{"isotropic": false, "projector_hidden_layers": 1, "nesterov": true}
Rows from block 6 of a small self-supervised image encoder, named by matrix and row number. Rows with one number within an expert belong to one neuron, the router's apart. Each number is 500 + 25 x the weight over its row's rms, rounded and kept within 0 to 999. All counts start at 0. Numbers have three digits each.
Before each expert's rows are labels from the 100 images, of 14848, where the router gives the expert most weight on average: "peak at" is the part of the image that holds the peak. Only what is clearly more common there than usual is listed. The data: crops of objects in photos (Visual Genome). In brackets: how many of the 100, against the usual share in percent.
# router: router (model.blocks.6.mlp.router.weight, 8x96, trained with AdamW), inputs 0-31
# gate: expert gate (model.blocks.6.mlp.gate, 8x48x96), inputs 0-31
# up: expert up (model.blocks.6.mlp.up, 8x48x96), inputs 0-31
# down: expert down (model.blocks.6.mlp.down, 8x96x48, transposed), outputs 0-31

# expert 2
peak at: top left (45 vs 14.1); bottom left (37 vs 14.1)
router.2:458521485508491522523515501473487503458494455486494497463505511525503480496479505489435492507493
gate.0:470508535504508538509524477514506497490475503449474532434489496485479524530531523517468504475502
up.0:500494470491471488486505494540524506479511474563531537533471519505498480478476505496490501483485
down.0:500500496470509499509508495487482527505547516463500475510519520551511463488505508488519514540466
gate.1:516480511500493457523478487506523448482506511501423468521521511474535485523502503533514509491489
up.1:519467473495480482479482516498519493507518496508423462517518475483512490532502536502508482489513
down.1:496460501506497527479495538534464478460490567483508483523476509471515485509473506481491450500458
gate.2:447499511542551527490464478494527453478478506487459489483474476492492505466502485498511507479524
up.2:484518516571503504511496497539518510489502564514500473470474505466525441492486518492474478488484
down.2:477499499486511486483526514474484495508484525471531490456479492457476516530535531486554491470520
gate.3:484498485520503468514469496506529510576463490514482458502494480501507535469520528452487535499487
up.3:489498535488500491527527504422511465498513541523525547508486495512498517500476498477478512463489
down.3:525488519484486472546504506501472489548501528490474501479500505475469537517503478498497484475550
gate.4:490477507512585490493494512535483494491480468527457478537544519552545508541488519511495508488527
up.4:511529522461394487507491507483523506526522504485528523495442491466456486443487501490459475515495
down.4:476526485477528502479534495531502462505514493512521460505464509467523551474494446526501498499571
gate.5:461497506465518498511501449493510486492507480488514540525536471558500499488523469478520486541491
up.5:450517517468514493493500450511535501486503479466538520505527513521533474504514504491517510466498
down.5:534497527475491498498485483460499533519516484496479474494515467474459488546510471524513454472525
gate.6:522543537429438534528486513550469513510503526483505470504505491487502506490485488507475548549467
up.6:474513498433516485488548489469525542528506520528481547527511485513492517477527470509499491459517
down.6:499503496552499539502522528522488504496523486466534541478527507533489453519492525473513497455547
gate.7:503522516455534585474477521523520497490498455493495471486490488501515472461483503461535465514487
up.7:436511514548504482535517514492481470465494521524492501475502489496560528466536548489496476473513
down.7:456485503494468521529517505475493518478501536501497542465500513505517466459537491519463529482471
gate.8:474537497460461459499521495461513469453504497462494527524474528515488527482496506517501518462501
up.8:485491519499486504461474479488530482476498517454513542489495498537471477467495524496485519525472
down.8:491498472528517524532501524537466513527496475512507549509494518529507518497491475468491493498467
gate.9:557498526495483509476488523529498456494511477509501525480504464491483502486465498428451479522505
up.9:487509522471453520480520472504555476465515476499501540536490460460515512525512531485478476508514
down.9:525509502485536520478508465500483538476504480449528495517533520531515548509502507540501475506495
gate.10:538489521507482484512506512506481460452453494468498523502464490471466480454472451484494514512458
up.10:471493514489557498518543496508522542525531493495473467470517458490518510535519516527526459489516
down.10:487512453529492492486465525507522527503495528397504481519494516524521483483522539534454530489528
gate.11:517499555534456529559499468489498475451504491504497481525546516480501498474484491475474517491482
up.11:534490508554508527506485479487494515469476509512508502511480551455525501564547495477471462484492
down.11:524466502510507481499519532508503488469505474521485500542480532459514534505517514539495483520502
gate.12:514498504539516475508455491477493512518523491584479490520517505497491522518523501532488469492540
up.12:513481520444500516456511525559489471517496461453506503521495477524507505494482484521492519520516
down.12:477479496473497493490537474517522504531492534475519471481468499513471460507523518474534486505530
gate.13:478504496483470506483531479489501508504520557499504524515532476511549435530444460469453525503533
up.13:470487500516510504526524494512534510512492502486507495523534492451522435513518484508497526470484
down.13:523487487491452465501522525488484495512491476540514460479520506470457510529469501482479519518505
gate.14:473455497533494470468524502497508515532500499515490468509519542500513506493499503502529485445494
up.14:479485505511523496518490510467493493504493514482506486503511541522544476535527529466532501458521
down.14:524507511527500461529471521526478509525500499516500478517497470500529495502493486461554558501471
gate.15:517516508501509465527454471486507516517490498499521514536507524535495494518519487530458472497505
up.15:466503518461485527575502490457528523524491532469528480525483526501508491484508510495481472487523
down.15:451485501504536512526494488501510449551478568516472470505464529480503530488500517491504477541524
gate.16:489507516481515518504501509497505507497534485471513511493533501501482540508514507485516489528476
up.16:513483450510570460467528480474492469514463505503482522520490468488556502501523488523492496487543
down.16:527493490505528548478534489478528506489510490479488475520492536474508509485452509543500499537497
gate.17:450536486474498539502543490544502524533497484465485499472485504511559483514484497494473510508537
up.17:470494521460494522483512522521482519523495443515454467487502497491489486491499526488517504542503
down.17:436520502487512519464538507499507496503507517447553521475479513513518487502565518505480537496523
gate.18:508503499478488530472495492427448507492531524533497501498514491480516448504493503475474500483487
up.18:528485489528494462489491501502509468507489476514469511478460522511491535488496485486480499514521
down.18:537548567525496482511517520510507537483500489511519505520535466470480452508507516518529514482478
gate.19:497499518520542474501450461523539483461517538520492534484531537515470517479484478537477458512505
up.19:507530530469547485522531464497508513515504479466503521532482503516506555499469502446458558539510
down.19:565490524489535476504535463519506476539544483478534495514495514528510501437500495531516502533481
gate.20:495492496549534514469535493510543488458497514463432535471533498497457480490501523485488487489513
up.20:511489479445493503492486489535504475497469499527530494522533504510505479463489509528496542503527
down.20:469517537463488524477500515485473489532459526513514475480478527531489480470477475543512538487506
gate.21:499524513566525510503500501498510474515511492519526499484449485513518489524470468529461498439526
up.21:453483526533496528531515519463486471451505504497470515494506518508491470513493478487468526499530
down.21:482466493477498497524517512544528498512525531457472483513468545507465525513444531530525488530478
gate.22:495504515461547511519502513515546477471482541485510518482509485502447567533473461515468508514522
up.22:481539537453523506484506482516537468457517537522525506502517512493433472512477502475504519475486
down.22:481495537514510512481512482498481536491479487544528500482453499493489490521528516539501525510498
gate.23:536489498463457490509513522491488486539473475537484534517515483519500511475485496526495478547502
up.23:491465504506519472465476519482504504466488443524506569528494506515526536486547489485488517441511
down.23:541543502457500515466496498473490484480508507497529488500485499519484529522509459498492526533500
gate.24:484492521518505536552524518491481470495509509441528521451490481544510528519474502487467497482483
up.24:485509491486505487512420504497492538480496467492482516533489481544489504472520503499471504496512
down.24:514488502490472481497499545494523504516499532507457512448510475515471503477478565523533460518491
gate.25:493497499497508511479497501489474526493498481527471548482516526501458483494522476506507517460516
up.25:538507490488481478484496489510485552458502498482508525529551489539488504500493552484482535483500
down.25:537550522503466486475483510471531473453495493484514470474515488499522462533461499511501525534483
gate.26:507435486525524553510499500521496480507466479505487509469474493487528499473497527485474536505522
up.26:538499504497511519469496525504500467494491507500465456535496505494474474479489524474495516510483
down.26:464499505499482534486491511545487514522486440480451491472461487543508478520516499518519536458499

# expert 1
peak at: top left (55 vs 14.1)
router.1:476505478458539467499481517503488513532539536497496454458509497532518496484512493511487455463510
gate.0:538520530474448505452538506487518508501550537483560484527487504482441509488484496535553478507478
up.0:426491525474530491559542507515494516473523523490567463528508470509520533516504516469472469517516
down.0:490508489520483509514548460470483534474521437479529488502475489494503488501501430512462507477493
gate.1:489525519473573486497512490480529536509491510501519509462565456512519497545520477516488537503544
up.1:486515546455562504493490468494463542505504503499487487468566502501549538527478483534461488526493
down.1:508524534501512488499463528447478575484494525495505498481529514509454462519498519494480513514505
gate.2:480509513554522473505470527505519472464465486487424501480495512461531473511513454532454516467508
up.2:535514508548475432477490444490502468542491526542502504492496480481489482490505503458540475519523
down.2:525485486521497488484490477525489533494525450503483466489534464519456534523451485500512457513514
gate.3:506507515511488510513544486506513511475522500518510479489476504463473544461501512484534429530510
up.3:540480469520557504457497487456520507497491486530510497468444493510518528502516478471509472489475
down.3:471482474514523512508488489535510519530515462500502497517483528506508552504487488555548518512480
gate.4:472530483523504508441447524501491524492507526470503494477549466517527524464518468505506456528528
up.4:490541445480518478464496533525505504499515480453481515457537458497489534516579472504498444515516
down.4:504534469513472546494472518473494562517473509500471459479484550475509511529527520509477481543506
gate.5:484490465496469514451559491505542539499497494500496537492485495458532541551553500522504494495496
up.5:460492547580516489504496525486500486484495478467497468506464505473544478470430489539507474496479
down.5:532473510473532516487563520523499517488479515541489463555430487483470511480501461450514482500538
gate.6:506458473455535533520456457544517447518490484510537503481516511462503526515493500434520462549487
up.6:488542482426514524502484485480523490502507503441525492491516522502491481512488497471520518494453
down.6:562473548516495493455489485517525492460501493495514481520507538449496486491492493509475483476474
gate.7:505545444487469514506469466546534508490492508492478460511495531483495507502499527533464506514524
up.7:485557494469465505464526483500511514500495474509495482516518522517523533469505525511496514496541
down.7:475498500494514447505490455454485503524501510447535455481492498494500478527494492508449491525507
gate.8:529500484477483503521480523521528498492500502512477520507456484502501498488539535482470512600490
up.8:531524462439475462491477508488505480459533500518482525527511498504466486481503472496447494546520
down.8:535522499527556519444455507539468506466486464531515473515496491484523521507497466488518485482486
gate.9:526511502529492495465507521481507499514463495497508536489489531479480496476503497537513548490506
up.9:480545481546487464513501492492500454489482492497481521522465542530487481503503483452457512526504
down.9:515492485463484556518487513454480548455524460543512504482536528503466475476492508542484530452510
gate.10:512526492512549487516547501475490513498510510569511476495481537476505514546508502513476502510493
up.10:469519478459523495489489463478503461550465514529449476509510538513508482512520475529546489531489
down.10:518552551512497528478514536489522509500494544484487482509514518499544477517535517540497482496487
gate.11:553515528524539504525490518483486504505512486488494517494516505522497513501476490460487520490496
up.11:515495472497463527492515499572497486506505515563513478509478512480501486504490511516502527483493
down.11:439499460493520515497559510520493512512460492499503493513503550510472535465516500510456518522540
gate.12:492512490473501472491513499551501511488496455508474517504512478462528531495513496487477476464466
up.12:491495536523470505480550513524465496512495506506543487476468526510504528480521471480461480508519
down.12:503507434516485494494519510491521512548460497491516477478471516537497472544480548499546481480464
gate.13:500514483470477464476489528483486565484504471521497483507528456524487480475532479472512473516484
up.13:475472467497546484520537499508499469553520486480489531491510474519489469509502498471512467501511
down.13:512494541513515506501484519494546494520531489500476460509524507503450483536506542504531513507470
gate.14:516497532509450499514466525499520481460485490540497496456460464491473479512524518492482533486494
up.14:492485531520462527517511531452481541523503475492491502504497466515501511503504458521571484502506
down.14:495519483476491497491505525498483537471491527514499469493505510482495532521517499489547532518491
gate.15:472542551510492503527509486522518525485555514475500499493491473507512477483497477484465482495517
up.15:532519520485507506480502482443523548494540501512510520507512472521477456491479489491466504508548
down.15:470516490490487521481519495508440522527531487518502524509493474511492556480497487464513496530483
gate.16:499493471489468439523557522476500500500523499485516518522509474494477479448509511512464508535463
up.16:473499461513482470492524524440510509485472510464525550479483505484514481489506553491495525507492
down.16:539455523473527472495491486517528509495545509497480481532470494473539479513506517497487489468492
gate.17:542465529467507528487535497515485525519470492454448491473479498485492464495514551531490473511491
up.17:473469489436502554490492494519469458514505505512478546543471489464475529507499555494503480534493
down.17:501485480513497462444450509520512495534531530490473477480448529505482514509504492481541487470505
gate.18:500494482503561475528470514508518489501464483504483483466510465482537511504494486473464523519516
up.18:497468500447564518513508503547501480496496461469512504515512486520509509513486530505488482519506
down.18:540539553502448529474485493491522531505467502513471520519527522541490497477494506541521472494521
gate.19:482488497502509476481490512507491511491457520564474504513525485491484490471521511512467507511470
up.19:485476540463487487482471542541488496469486495521526499494499503530502544505495486496499482462500
down.19:542538456526502517475486492487542507532525482507483530497480486472487464509459532500480489524507
gate.20:519512483570452511521513493524511557477494516472466499513513511513536469523509486499549489485481
up.20:487531479456568482467559489457520490512489464494506521509516487490521462504497516451514517485491
down.20:507480496503459469485533509520488459515492474504526481499465517492523494457499514450507487522524
gate.21:544475517509487519480454488497470497462459496516464509513521477503522495450527477547500552491522
up.21:542487466507514466473460510470490476515490467503485517512501496490507475500560466524537501533519
down.21:489498477493463446538514506515476529478534484490497534469490484477540550502521486530479502512519
gate.22:480468492498494511513538518509509464483543536542442493504502496496498535557500532485543494473481
up.22:535471515470464507508452521533440543513479495470469483494499545511476527523459502495528500554485
down.22:461482492507514485502476521494541495502524501535518494517479513497445448491513512542488491485521
gate.23:518511538470520516460463479542478511476486482464488476510500492494473489488495535522490506500463
up.23:477495510498465524510444509487480499513478525464445510538493484483521495503528498498495514539508
down.23:489470523521517504420509523515512469476506459503518461516480485466499520487493545506542497487505
gate.24:515485471494460525540509490462512516489491504504505508489482515447530531482502531516487514496539
up.24:549537449492512505456498483516498527507529523512482509513495498505509505484526465523510507535497
down.24:500453475516476506503476483498520460491529524527498525569484503503490495523454522495490492556491
gate.25:497473534552437508497509484527526507502468517499494524486503483503511472513513503498465520492483
up.25:519466533434503504508501492495507493528465535487503532468467489526467503482528493489530480535461
down.25:438531458506531530545495537477497509508496539483487495501472502513513518512459524482464549476527
gate.26:548465513508481475450496495482486520546524480496484550515502527491495487560512468522517533527478
up.26:536489498481498516507505510496520463536508473526474525504513503453450546473467477513541471500523
down.26:495478530527521517515500509479514456493493500474497530482468524505502475473516523500473483456476

# expert 4
peak at: bottom right (40 vs 14.1)
router.4:521497481538521508519489525480467525524510495520530457475507461515534481501471468491495491518471
gate.0:508468485529486523540514516508470478486446516500517503497476490526481521494503514481553485541459
up.0:495478522506524522507522482517477504513473502474540492484535484479480525457502492486566489519487
down.0:481515443542508535509491515511487485545492513481519520546442506533504529492437508494487536473528
gate.1:521531483520486505506501458472484468519499523499519479463467487521512460507492498511486478489507
up.1:524526470510550534462510477510480508481483489515500498467460517516512487501465514538456496475526
down.1:529517489520501505513538474497502487501510514530475494485553512520486489485522501497438483537496
gate.2:538507512510465493503486480498493509505497463492553494498451461483499472512504471483505480522518
up.2:540534483509503458461527511521496508479495495482468492485473519495492550480478504467447512548506
down.2:491524507485475484496503548505493577466525516502485482482470537521505448530494511482528560499474
gate.3:524514489513444516422489517456478533481486524485520494491483523485504497499521490536494460503503
up.3:459512490480527499535498525507529473508518472494464502503494501478501523543501552479474533464467
down.3:477499500488516487572490525499522506484504505510543515489461489494497488475518502492541510467482
gate.4:487490504452480510526508508448540500488504473539553532479464479462504488472529486495498531498476
up.4:482487485530507477495508490488513520511526517476516505481475530512511521524506521499461540539492
down.4:518491498505501479479526499513489494523527503497503463505471519503521538522549512526507506438489
gate.5:475457511490504501475517491474485537518510523490524492487471529508530550444457487505513495499535
up.5:488566519516487491472508533549459498476498512496487509478511502499496509539538500484509559472483
down.5:476524487529480478507521532459502493496492507476598510484494481507502530487503503438480524458522
gate.6:467513515515516506499540495472515494482536504522494510488499483511544446476488515503471522488479
up.6:476488498487478524476508507506482490486489518501474503514503461522469425496508525483483509534531
down.6:502482483498493514502483493517506435511496475499540481473514484462499561485515489482486477486489
gate.7:484493526513521499502497493441532479469542489481493482503536486508437508460484491508543475518478
up.7:490566475534496526525510454568474484505540476485511536513517505493482535507511493514490516453488
down.7:473561476471494462441488499469501527496494524448489471478559496464526508482485539499488558499519
gate.8:465505502513517559510526542504481530444515531464510481471483502512493454503509480461462498460465
up.8:485512524534483505504524492509506500499519508503506532461508504494485546501515463474497502504535
down.8:459506500506557453505480491479489527486501520467518521486485474467519516472533487498524507463481
gate.9:467499466550474544555541534487472492462538530476497505478493495477503474516513490483538530501496
up.9:517498515424488499525478485523501512490486516513510517545504502495459481479540476490503517555458
down.9:470518490469496463500424480486498483550517497485474502498491451529508507466492479491490524518491
gate.10:484542484506470465536506498490486522510501519461550462484524485486468537486486494481486520549504
up.10:470536489506562514479484466540474479469559479496540510493494515496510537488492474508490480470501
down.10:478524547497506498483497482467486512499527520483490498510484496484537484517494513530491493535541
gate.11:523514500452540545479484535527469499443487489493552517476489490463535496538510454466499495510500
up.11:512510525422495516476458522572482476474501473492514508510479513490473482519467463456518497547508
down.11:521435519535507464488506523486509506456519505490479454524487523469513505517495506521523483486501
gate.12:499495518499502501536475501525509479504529526548517485486498477499503512497504519474511489509518
up.12:453510497489507481532481448539484508509520491459492550488508528442540477490488466500524487495493
down.12:493463532514531549505462472509542482529479509535479480473487502498495545517509520537482504524486
gate.13:516512510473507496482476471481498496451503504529467497494490514486525487462482472487494490520514
up.13:552484507488484525438509496511533549482516487477505504457499483523471475518538516500510474534454
down.13:521496526517543510535517513505482452490489530483498539527486521487484510485475504477522479513482
gate.14:551475527469467507543486511478511506505537504506521512514482532461525510490490496516510492554485
up.14:488493500471485473498556494457511511521482513493459445483508530508453499450498501542492471571519
down.14:522527523483494520501498546517520485499476492512518530465534507516472481466497513516542519460496
gate.15:479523513559464418498457502489500537482464509464497494538479525513485486468502476476542508483509
up.15:444473534527521467524498486478512479474488537513506457484523460507531480484484473515478499511533
down.15:541497511540501509495497508493483476473532455524484497539472516494528535518506492492501481501480
gate.16:503508521509519519519493511504520468485494463560532528475505497492443497486482513455479506491484
up.16:476481487527539467503512487481513508447496503444505474508489510472539490488498469579511494472530
down.16:467448526496474534508534492510517483479500480488518544528515499526487472456505540493510440489502
gate.17:484480529508492464569510531484521494540473476551497504512505500483505527513545507485523491509500
up.17:457445499491472467509508484511506523493506517486478513497529515503533496477491514498453521472526
down.17:536489533521511498538491473499520469526491492554482439486498531457458509502474474486526511582499
gate.18:491529468506496501563455500502505485534490492481507521476477513513529540524526475518526514505473
up.18:493483518541458512523473511481479465509508521502500484474501489492497529510518538497540497472505
down.18:493482503504537468524476472472467528501510522484510515516493497503443482480508481492493490526491
gate.19:505476533503535469555477495497511499461473506522478527497475482497507450509490500469501453486491
up.19:535511522501482498524504479486465473505475471530496510495464503469528475516503464469494511447474
down.19:534476518496508499505549536460522494508480523464532465481543487476499493485528494489500533529517
gate.20:506516489505505477543474505507492482515510536475501512491515515470484482504544511468493517508483
up.20:519538479492486431496444503472493504530508532475479469508558472489503485510506498481508509500489
down.20:483480520522531531526498476489457470501485492490478517514506500444506507479470485499513454458479
gate.21:529525452499459501494493496486503510502500498523477442534471505508453470494495452509427479525538
up.21:492485463525457484466498538510483450525473478468533535511480490490489493524500507480522478503529
down.21:504492498495497476550479486498498524485520510450542507450514528427510481504491529484472509545475
gate.22:487514528495502490519506490529481540501498488514495482500532536496498499483496475528498534442534
up.22:494520500562470505506493509503509518486501531515503474504465483465493536475506471528483496500556
down.22:414514495541542479457484506550494509493485489501489469515495485477497512527523500543543501534485
gate.23:512481523482471498577489470548520527518518498489473524524513498442520508534540472449481519489522
up.23:488503494461493486497478525512485484520545507542542501494463492507510482492550498469490538508422
down.23:477522510506471492473512477497492480491492529469506485505479526528482497466550522526489514486508
gate.24:476489462537502515504477507512486490490488478494502508487499519493493546465541444473455483467545
up.24:523534472547519469471482521476434501469503496520510474508502487521459536511506447491488466526560
down.24:544496517542436516502490447525489522502542520547490509500546525502529529535445508508486491550472
gate.25:539506513506482510546490475523477477516516499503534524509521532545512483485494514493531506516472
up.25:511458524463495556524484527501475483487470483484494507475530524475524457469521516493515482523472
down.25:496523533503506477530506535481511475505510508489513460504534516478494506510539545517534482485493
gate.26:469517518538436493545486516468519463540512507495486496495523480525492505538439490492487517462519
up.26:439535491501554435505524518525511541482475493459520488481516454481519501443525495481463518465498
down.26:491496495527486478491527493511559463506523512494492458466446496497529542498507495494552534525490

# expert 3
peak at: bottom left (40 vs 14.1); bottom centre (33 vs 9.4)
router.3:489513496522525494474470549498514513535470503550454435494461502513496517476447464480502504498515
gate.0:499486511452519453486504516474526503503534475518491521470481514538449524526463525505528491428509
up.0:544505525463540463473533498507497515473484460464484482498491497532508529525462478522478482445515
down.0:525490533478500499512485529473529536472539499498485494495510540476508468498499472493504491561469
gate.1:543524473524536486466507516493471470516505496524430492541517539487490474499496476537480496493551
up.1:562499519546469453488460519504504485506492488460536523543494488532476513481512520498521473579492
down.1:454522499478483463523514513497511480508487536487548481499468508500556494480561525465491549465527
gate.2:454475480538507520516483532498467503485495480453501504559500494505469498479468485461493492522476
up.2:484498488492511477539499503497493514496485523474525477485518514511470482475504512475545511535454
down.2:467555500490480500503490486505478526516485484511500531521434508502503500479454499478486501508542
gate.3:464533483498449495497508524503491473532505550506482491481418503472492474512462505521491528506498
up.3:503526463539468503493499527496517469528486529546506474488435476509467505484499509469477507464463
down.3:530526533479480474488461511480514548490499450518472500494527528464497485514496456469520483531493
gate.4:535470510491472492524467509500527489508500560472477531490491522488501482509521502487486514518514
up.4:498483556522492468486535499527504500475482533505434484494478503439458505527492487466540490519540
down.4:528481489505507459493478505501520495490516499538499496488485492462497489531504463517485462528516
gate.5:492524530490505462511485529514513495527483481510449490508491502476527502529492546548484525459488
up.5:466501520429487485556511517479514496522524476473486519508522470462506496501534489497498476477472
down.5:519507471519471538465537513527505492491495521533469461488474552499529521483512510477465497502528
gate.6:479500506502510494516482497511491440466504481501482501475456566522494536499481522482481541513485
up.6:485480489494536486470471499509540526466504493554475512470485483544499515512522500495502552515516
down.6:523500488544503504501522488488536465490475448454504532532529511514551505517477482525471506471480
gate.7:552544444520485471477516501499524515459530495540506480516488466504493470489514465529433505501515
up.7:448482497523478533579503494530484431491559533493494504496477479487523482538487505495444500504531
down.7:488503518485548555513518515512492487501535510490482537528522473504474493537510516488519535459484
gate.8:513449507514475510498517496491480523508495509502468495493488531496501439491521509479504488474506
up.8:519487512494540542489519488448471518446506456485522478503495517548523493522510536499492479494493
down.8:478499498503503482468494483489483511573509530521515477482498489498508509501469513492506514499502
gate.9:513476509551513528461493528471490505461518517479477488435499493471462525494504480458494490507502
up.9:516490527535508566428512504493500511493486481522502481488458493477489513476475531466479483530512
down.9:516508517522456547463545518538469455501506523526488476500477497465475535537503478485489483516500
gate.10:479467525513471494520540512511483494524535491521500494514516460479456508486522495494512459496487
up.10:519482483501436487462554515487475539476501483491523490504493518497489510486479531486518473460490
down.10:543487510480520526478489527513500508524536463497468468497519566495516517528531507540487479471499
gate.11:501504523479479507513488501511540525470503501498475503539538462498521517499519553518505470505511
up.11:528486493498501516484472487530479466512510513470508484490481538524458460525488480472520523527492
down.11:427512515503526489513442494513485464479504472530501509562500490506471505528495514490527555545477
gate.12:513498524454515476518475490498505552509494487491533507542531539490492423509503475489494495528490
up.12:503478487542477513481561497496495474518507523484522482493479498476502426534517541511472526467517
down.12:495517503486472479516493504478491484516495510500514481513498495502521600491450515518424488513518
gate.13:442536536526486504488519486456520485497558515524514517517520469507521479546481509500512477502528
up.13:498504498539518458520513524490511461481494510512507514529479490526513524526450509491532537473502
down.13:532483541519491508517531515498526523444516489508488524511492518473529475510522513500543540501484
gate.14:551516529487457477478495521495530528551523487492494514479443524502455507493499499461493471466522
up.14:497499492516520526569534484531557523468514544496516499500459455492500520488501486531486479525459
down.14:514528497475486474489533483501478534482489462536476509533491500489507467549531484490557524450540
gate.15:487493508539514489515488495540505499504524560554493509462505489477526512496499483526520496481509
up.15:464531502592485478442496522431506469520499510481509500481482525498538467498502510533495529472505
down.15:476469527499510457495512492537489484513500492511501490545483450447520524462512480493540507482462
gate.16:482534510507520500465513482516524486487461464481494511473498474463510498530480499511483533498491
up.16:504489490520507479517491513471551493496546509535473492507500475504501467516503501492513463512489
down.16:526491502504531502470480495539513528420516507476445487490504492468491548492496520468503440529448
gate.17:481539563513477453523491531470543489513506474496525496519467519527465498486486504449533498510449
up.17:475506524477512506523501518506488485507446526506474480492511452528442484447508517543535474489493
down.17:497470502520436478506481487505479492492572477460491542518491476526515514515459508482496515549480
gate.18:521482508500524526498515541501481503487467521490494471472512470468510521497498501508498515533536
up.18:462519541493499511501535534460531518537472502467525500514520446471526514532526492504511475452480
down.18:528474504512504523475474475461508508499549506528488503533548501529468510527498519508457471535467
gate.19:495524493499536506495488524540501514484510508471537504517456493486472468490476516454536492509516
up.19:476496452507515488491499499526490527496518492535472466512497480476479521510531470450494466509500
down.19:548502550480512494495512492565486486505531500525484467530472540493503499482574518519523494498534
gate.20:470471501495499522524454535555538507461453478534487487483493469512556514475487492477483507460482
up.20:548466493461468482487456510559525500521443499548485463537508519514480521476498475474483509517491
down.20:498532505508477523487528489507493527494536475528487507498493522488512455478442489529496467526517
gate.21:513474492500477506504501494516528547496469500514503482441517523528526452514514527486474513458493
up.21:497525477509524530560507485476469443446472481515510485498496507496512477501494481493539481530464
down.21:485483467507472491480526498476552517533468506485520530503464518514476516522481519521492507467516
gate.22:516455520452548502454453479483483502500497509503526501496497547428520540475520463528484503510524
up.22:514519501468552498598511482468482498511470511492500508538535448536497552518462505507449513505496
down.22:514527519492515505525501486499478503487521507542517518493552539533515519528480493458502485473578
gate.23:492482468486497510552548492473440514478517504482516471490529517473499522428453511517498488496459
up.23:485502521491487487458519463518495516469546484491527488527514503523500504515508513523423499487525
down.23:497476503457497518482481495528540513480545506521483473499526518524466500479470485515474517517507
gate.24:518494505465506490489502503458511523507526505501526490524488491522456509483471500508514512493508
up.24:480526488535520510506484489470512544536504477492538486461483518457541489475523516494474534489479
down.24:474540542489528453499493482483518508511491486559461533538556500513560523509462485505548506488476
gate.25:566515502417508518519499504520463513497527493499449507501528479499482505492526526490488505538465
up.25:464488500489499527482496516533449485529512513520488523532480529501498502540483520461505475580486
down.25:519471537443552476508511516495520485504516492514479488492519499493493525459494503488505527463468
gate.26:526467510512533487464524532511530508497499487486446481473492484502478497468480513511503517553498
up.26:509522481478509510485516504502493517461472482554544499483504522526512502499494473516479500405555
down.26:488509458495452479528445529487523543502520519459503522481473496485490470544456503475437523505508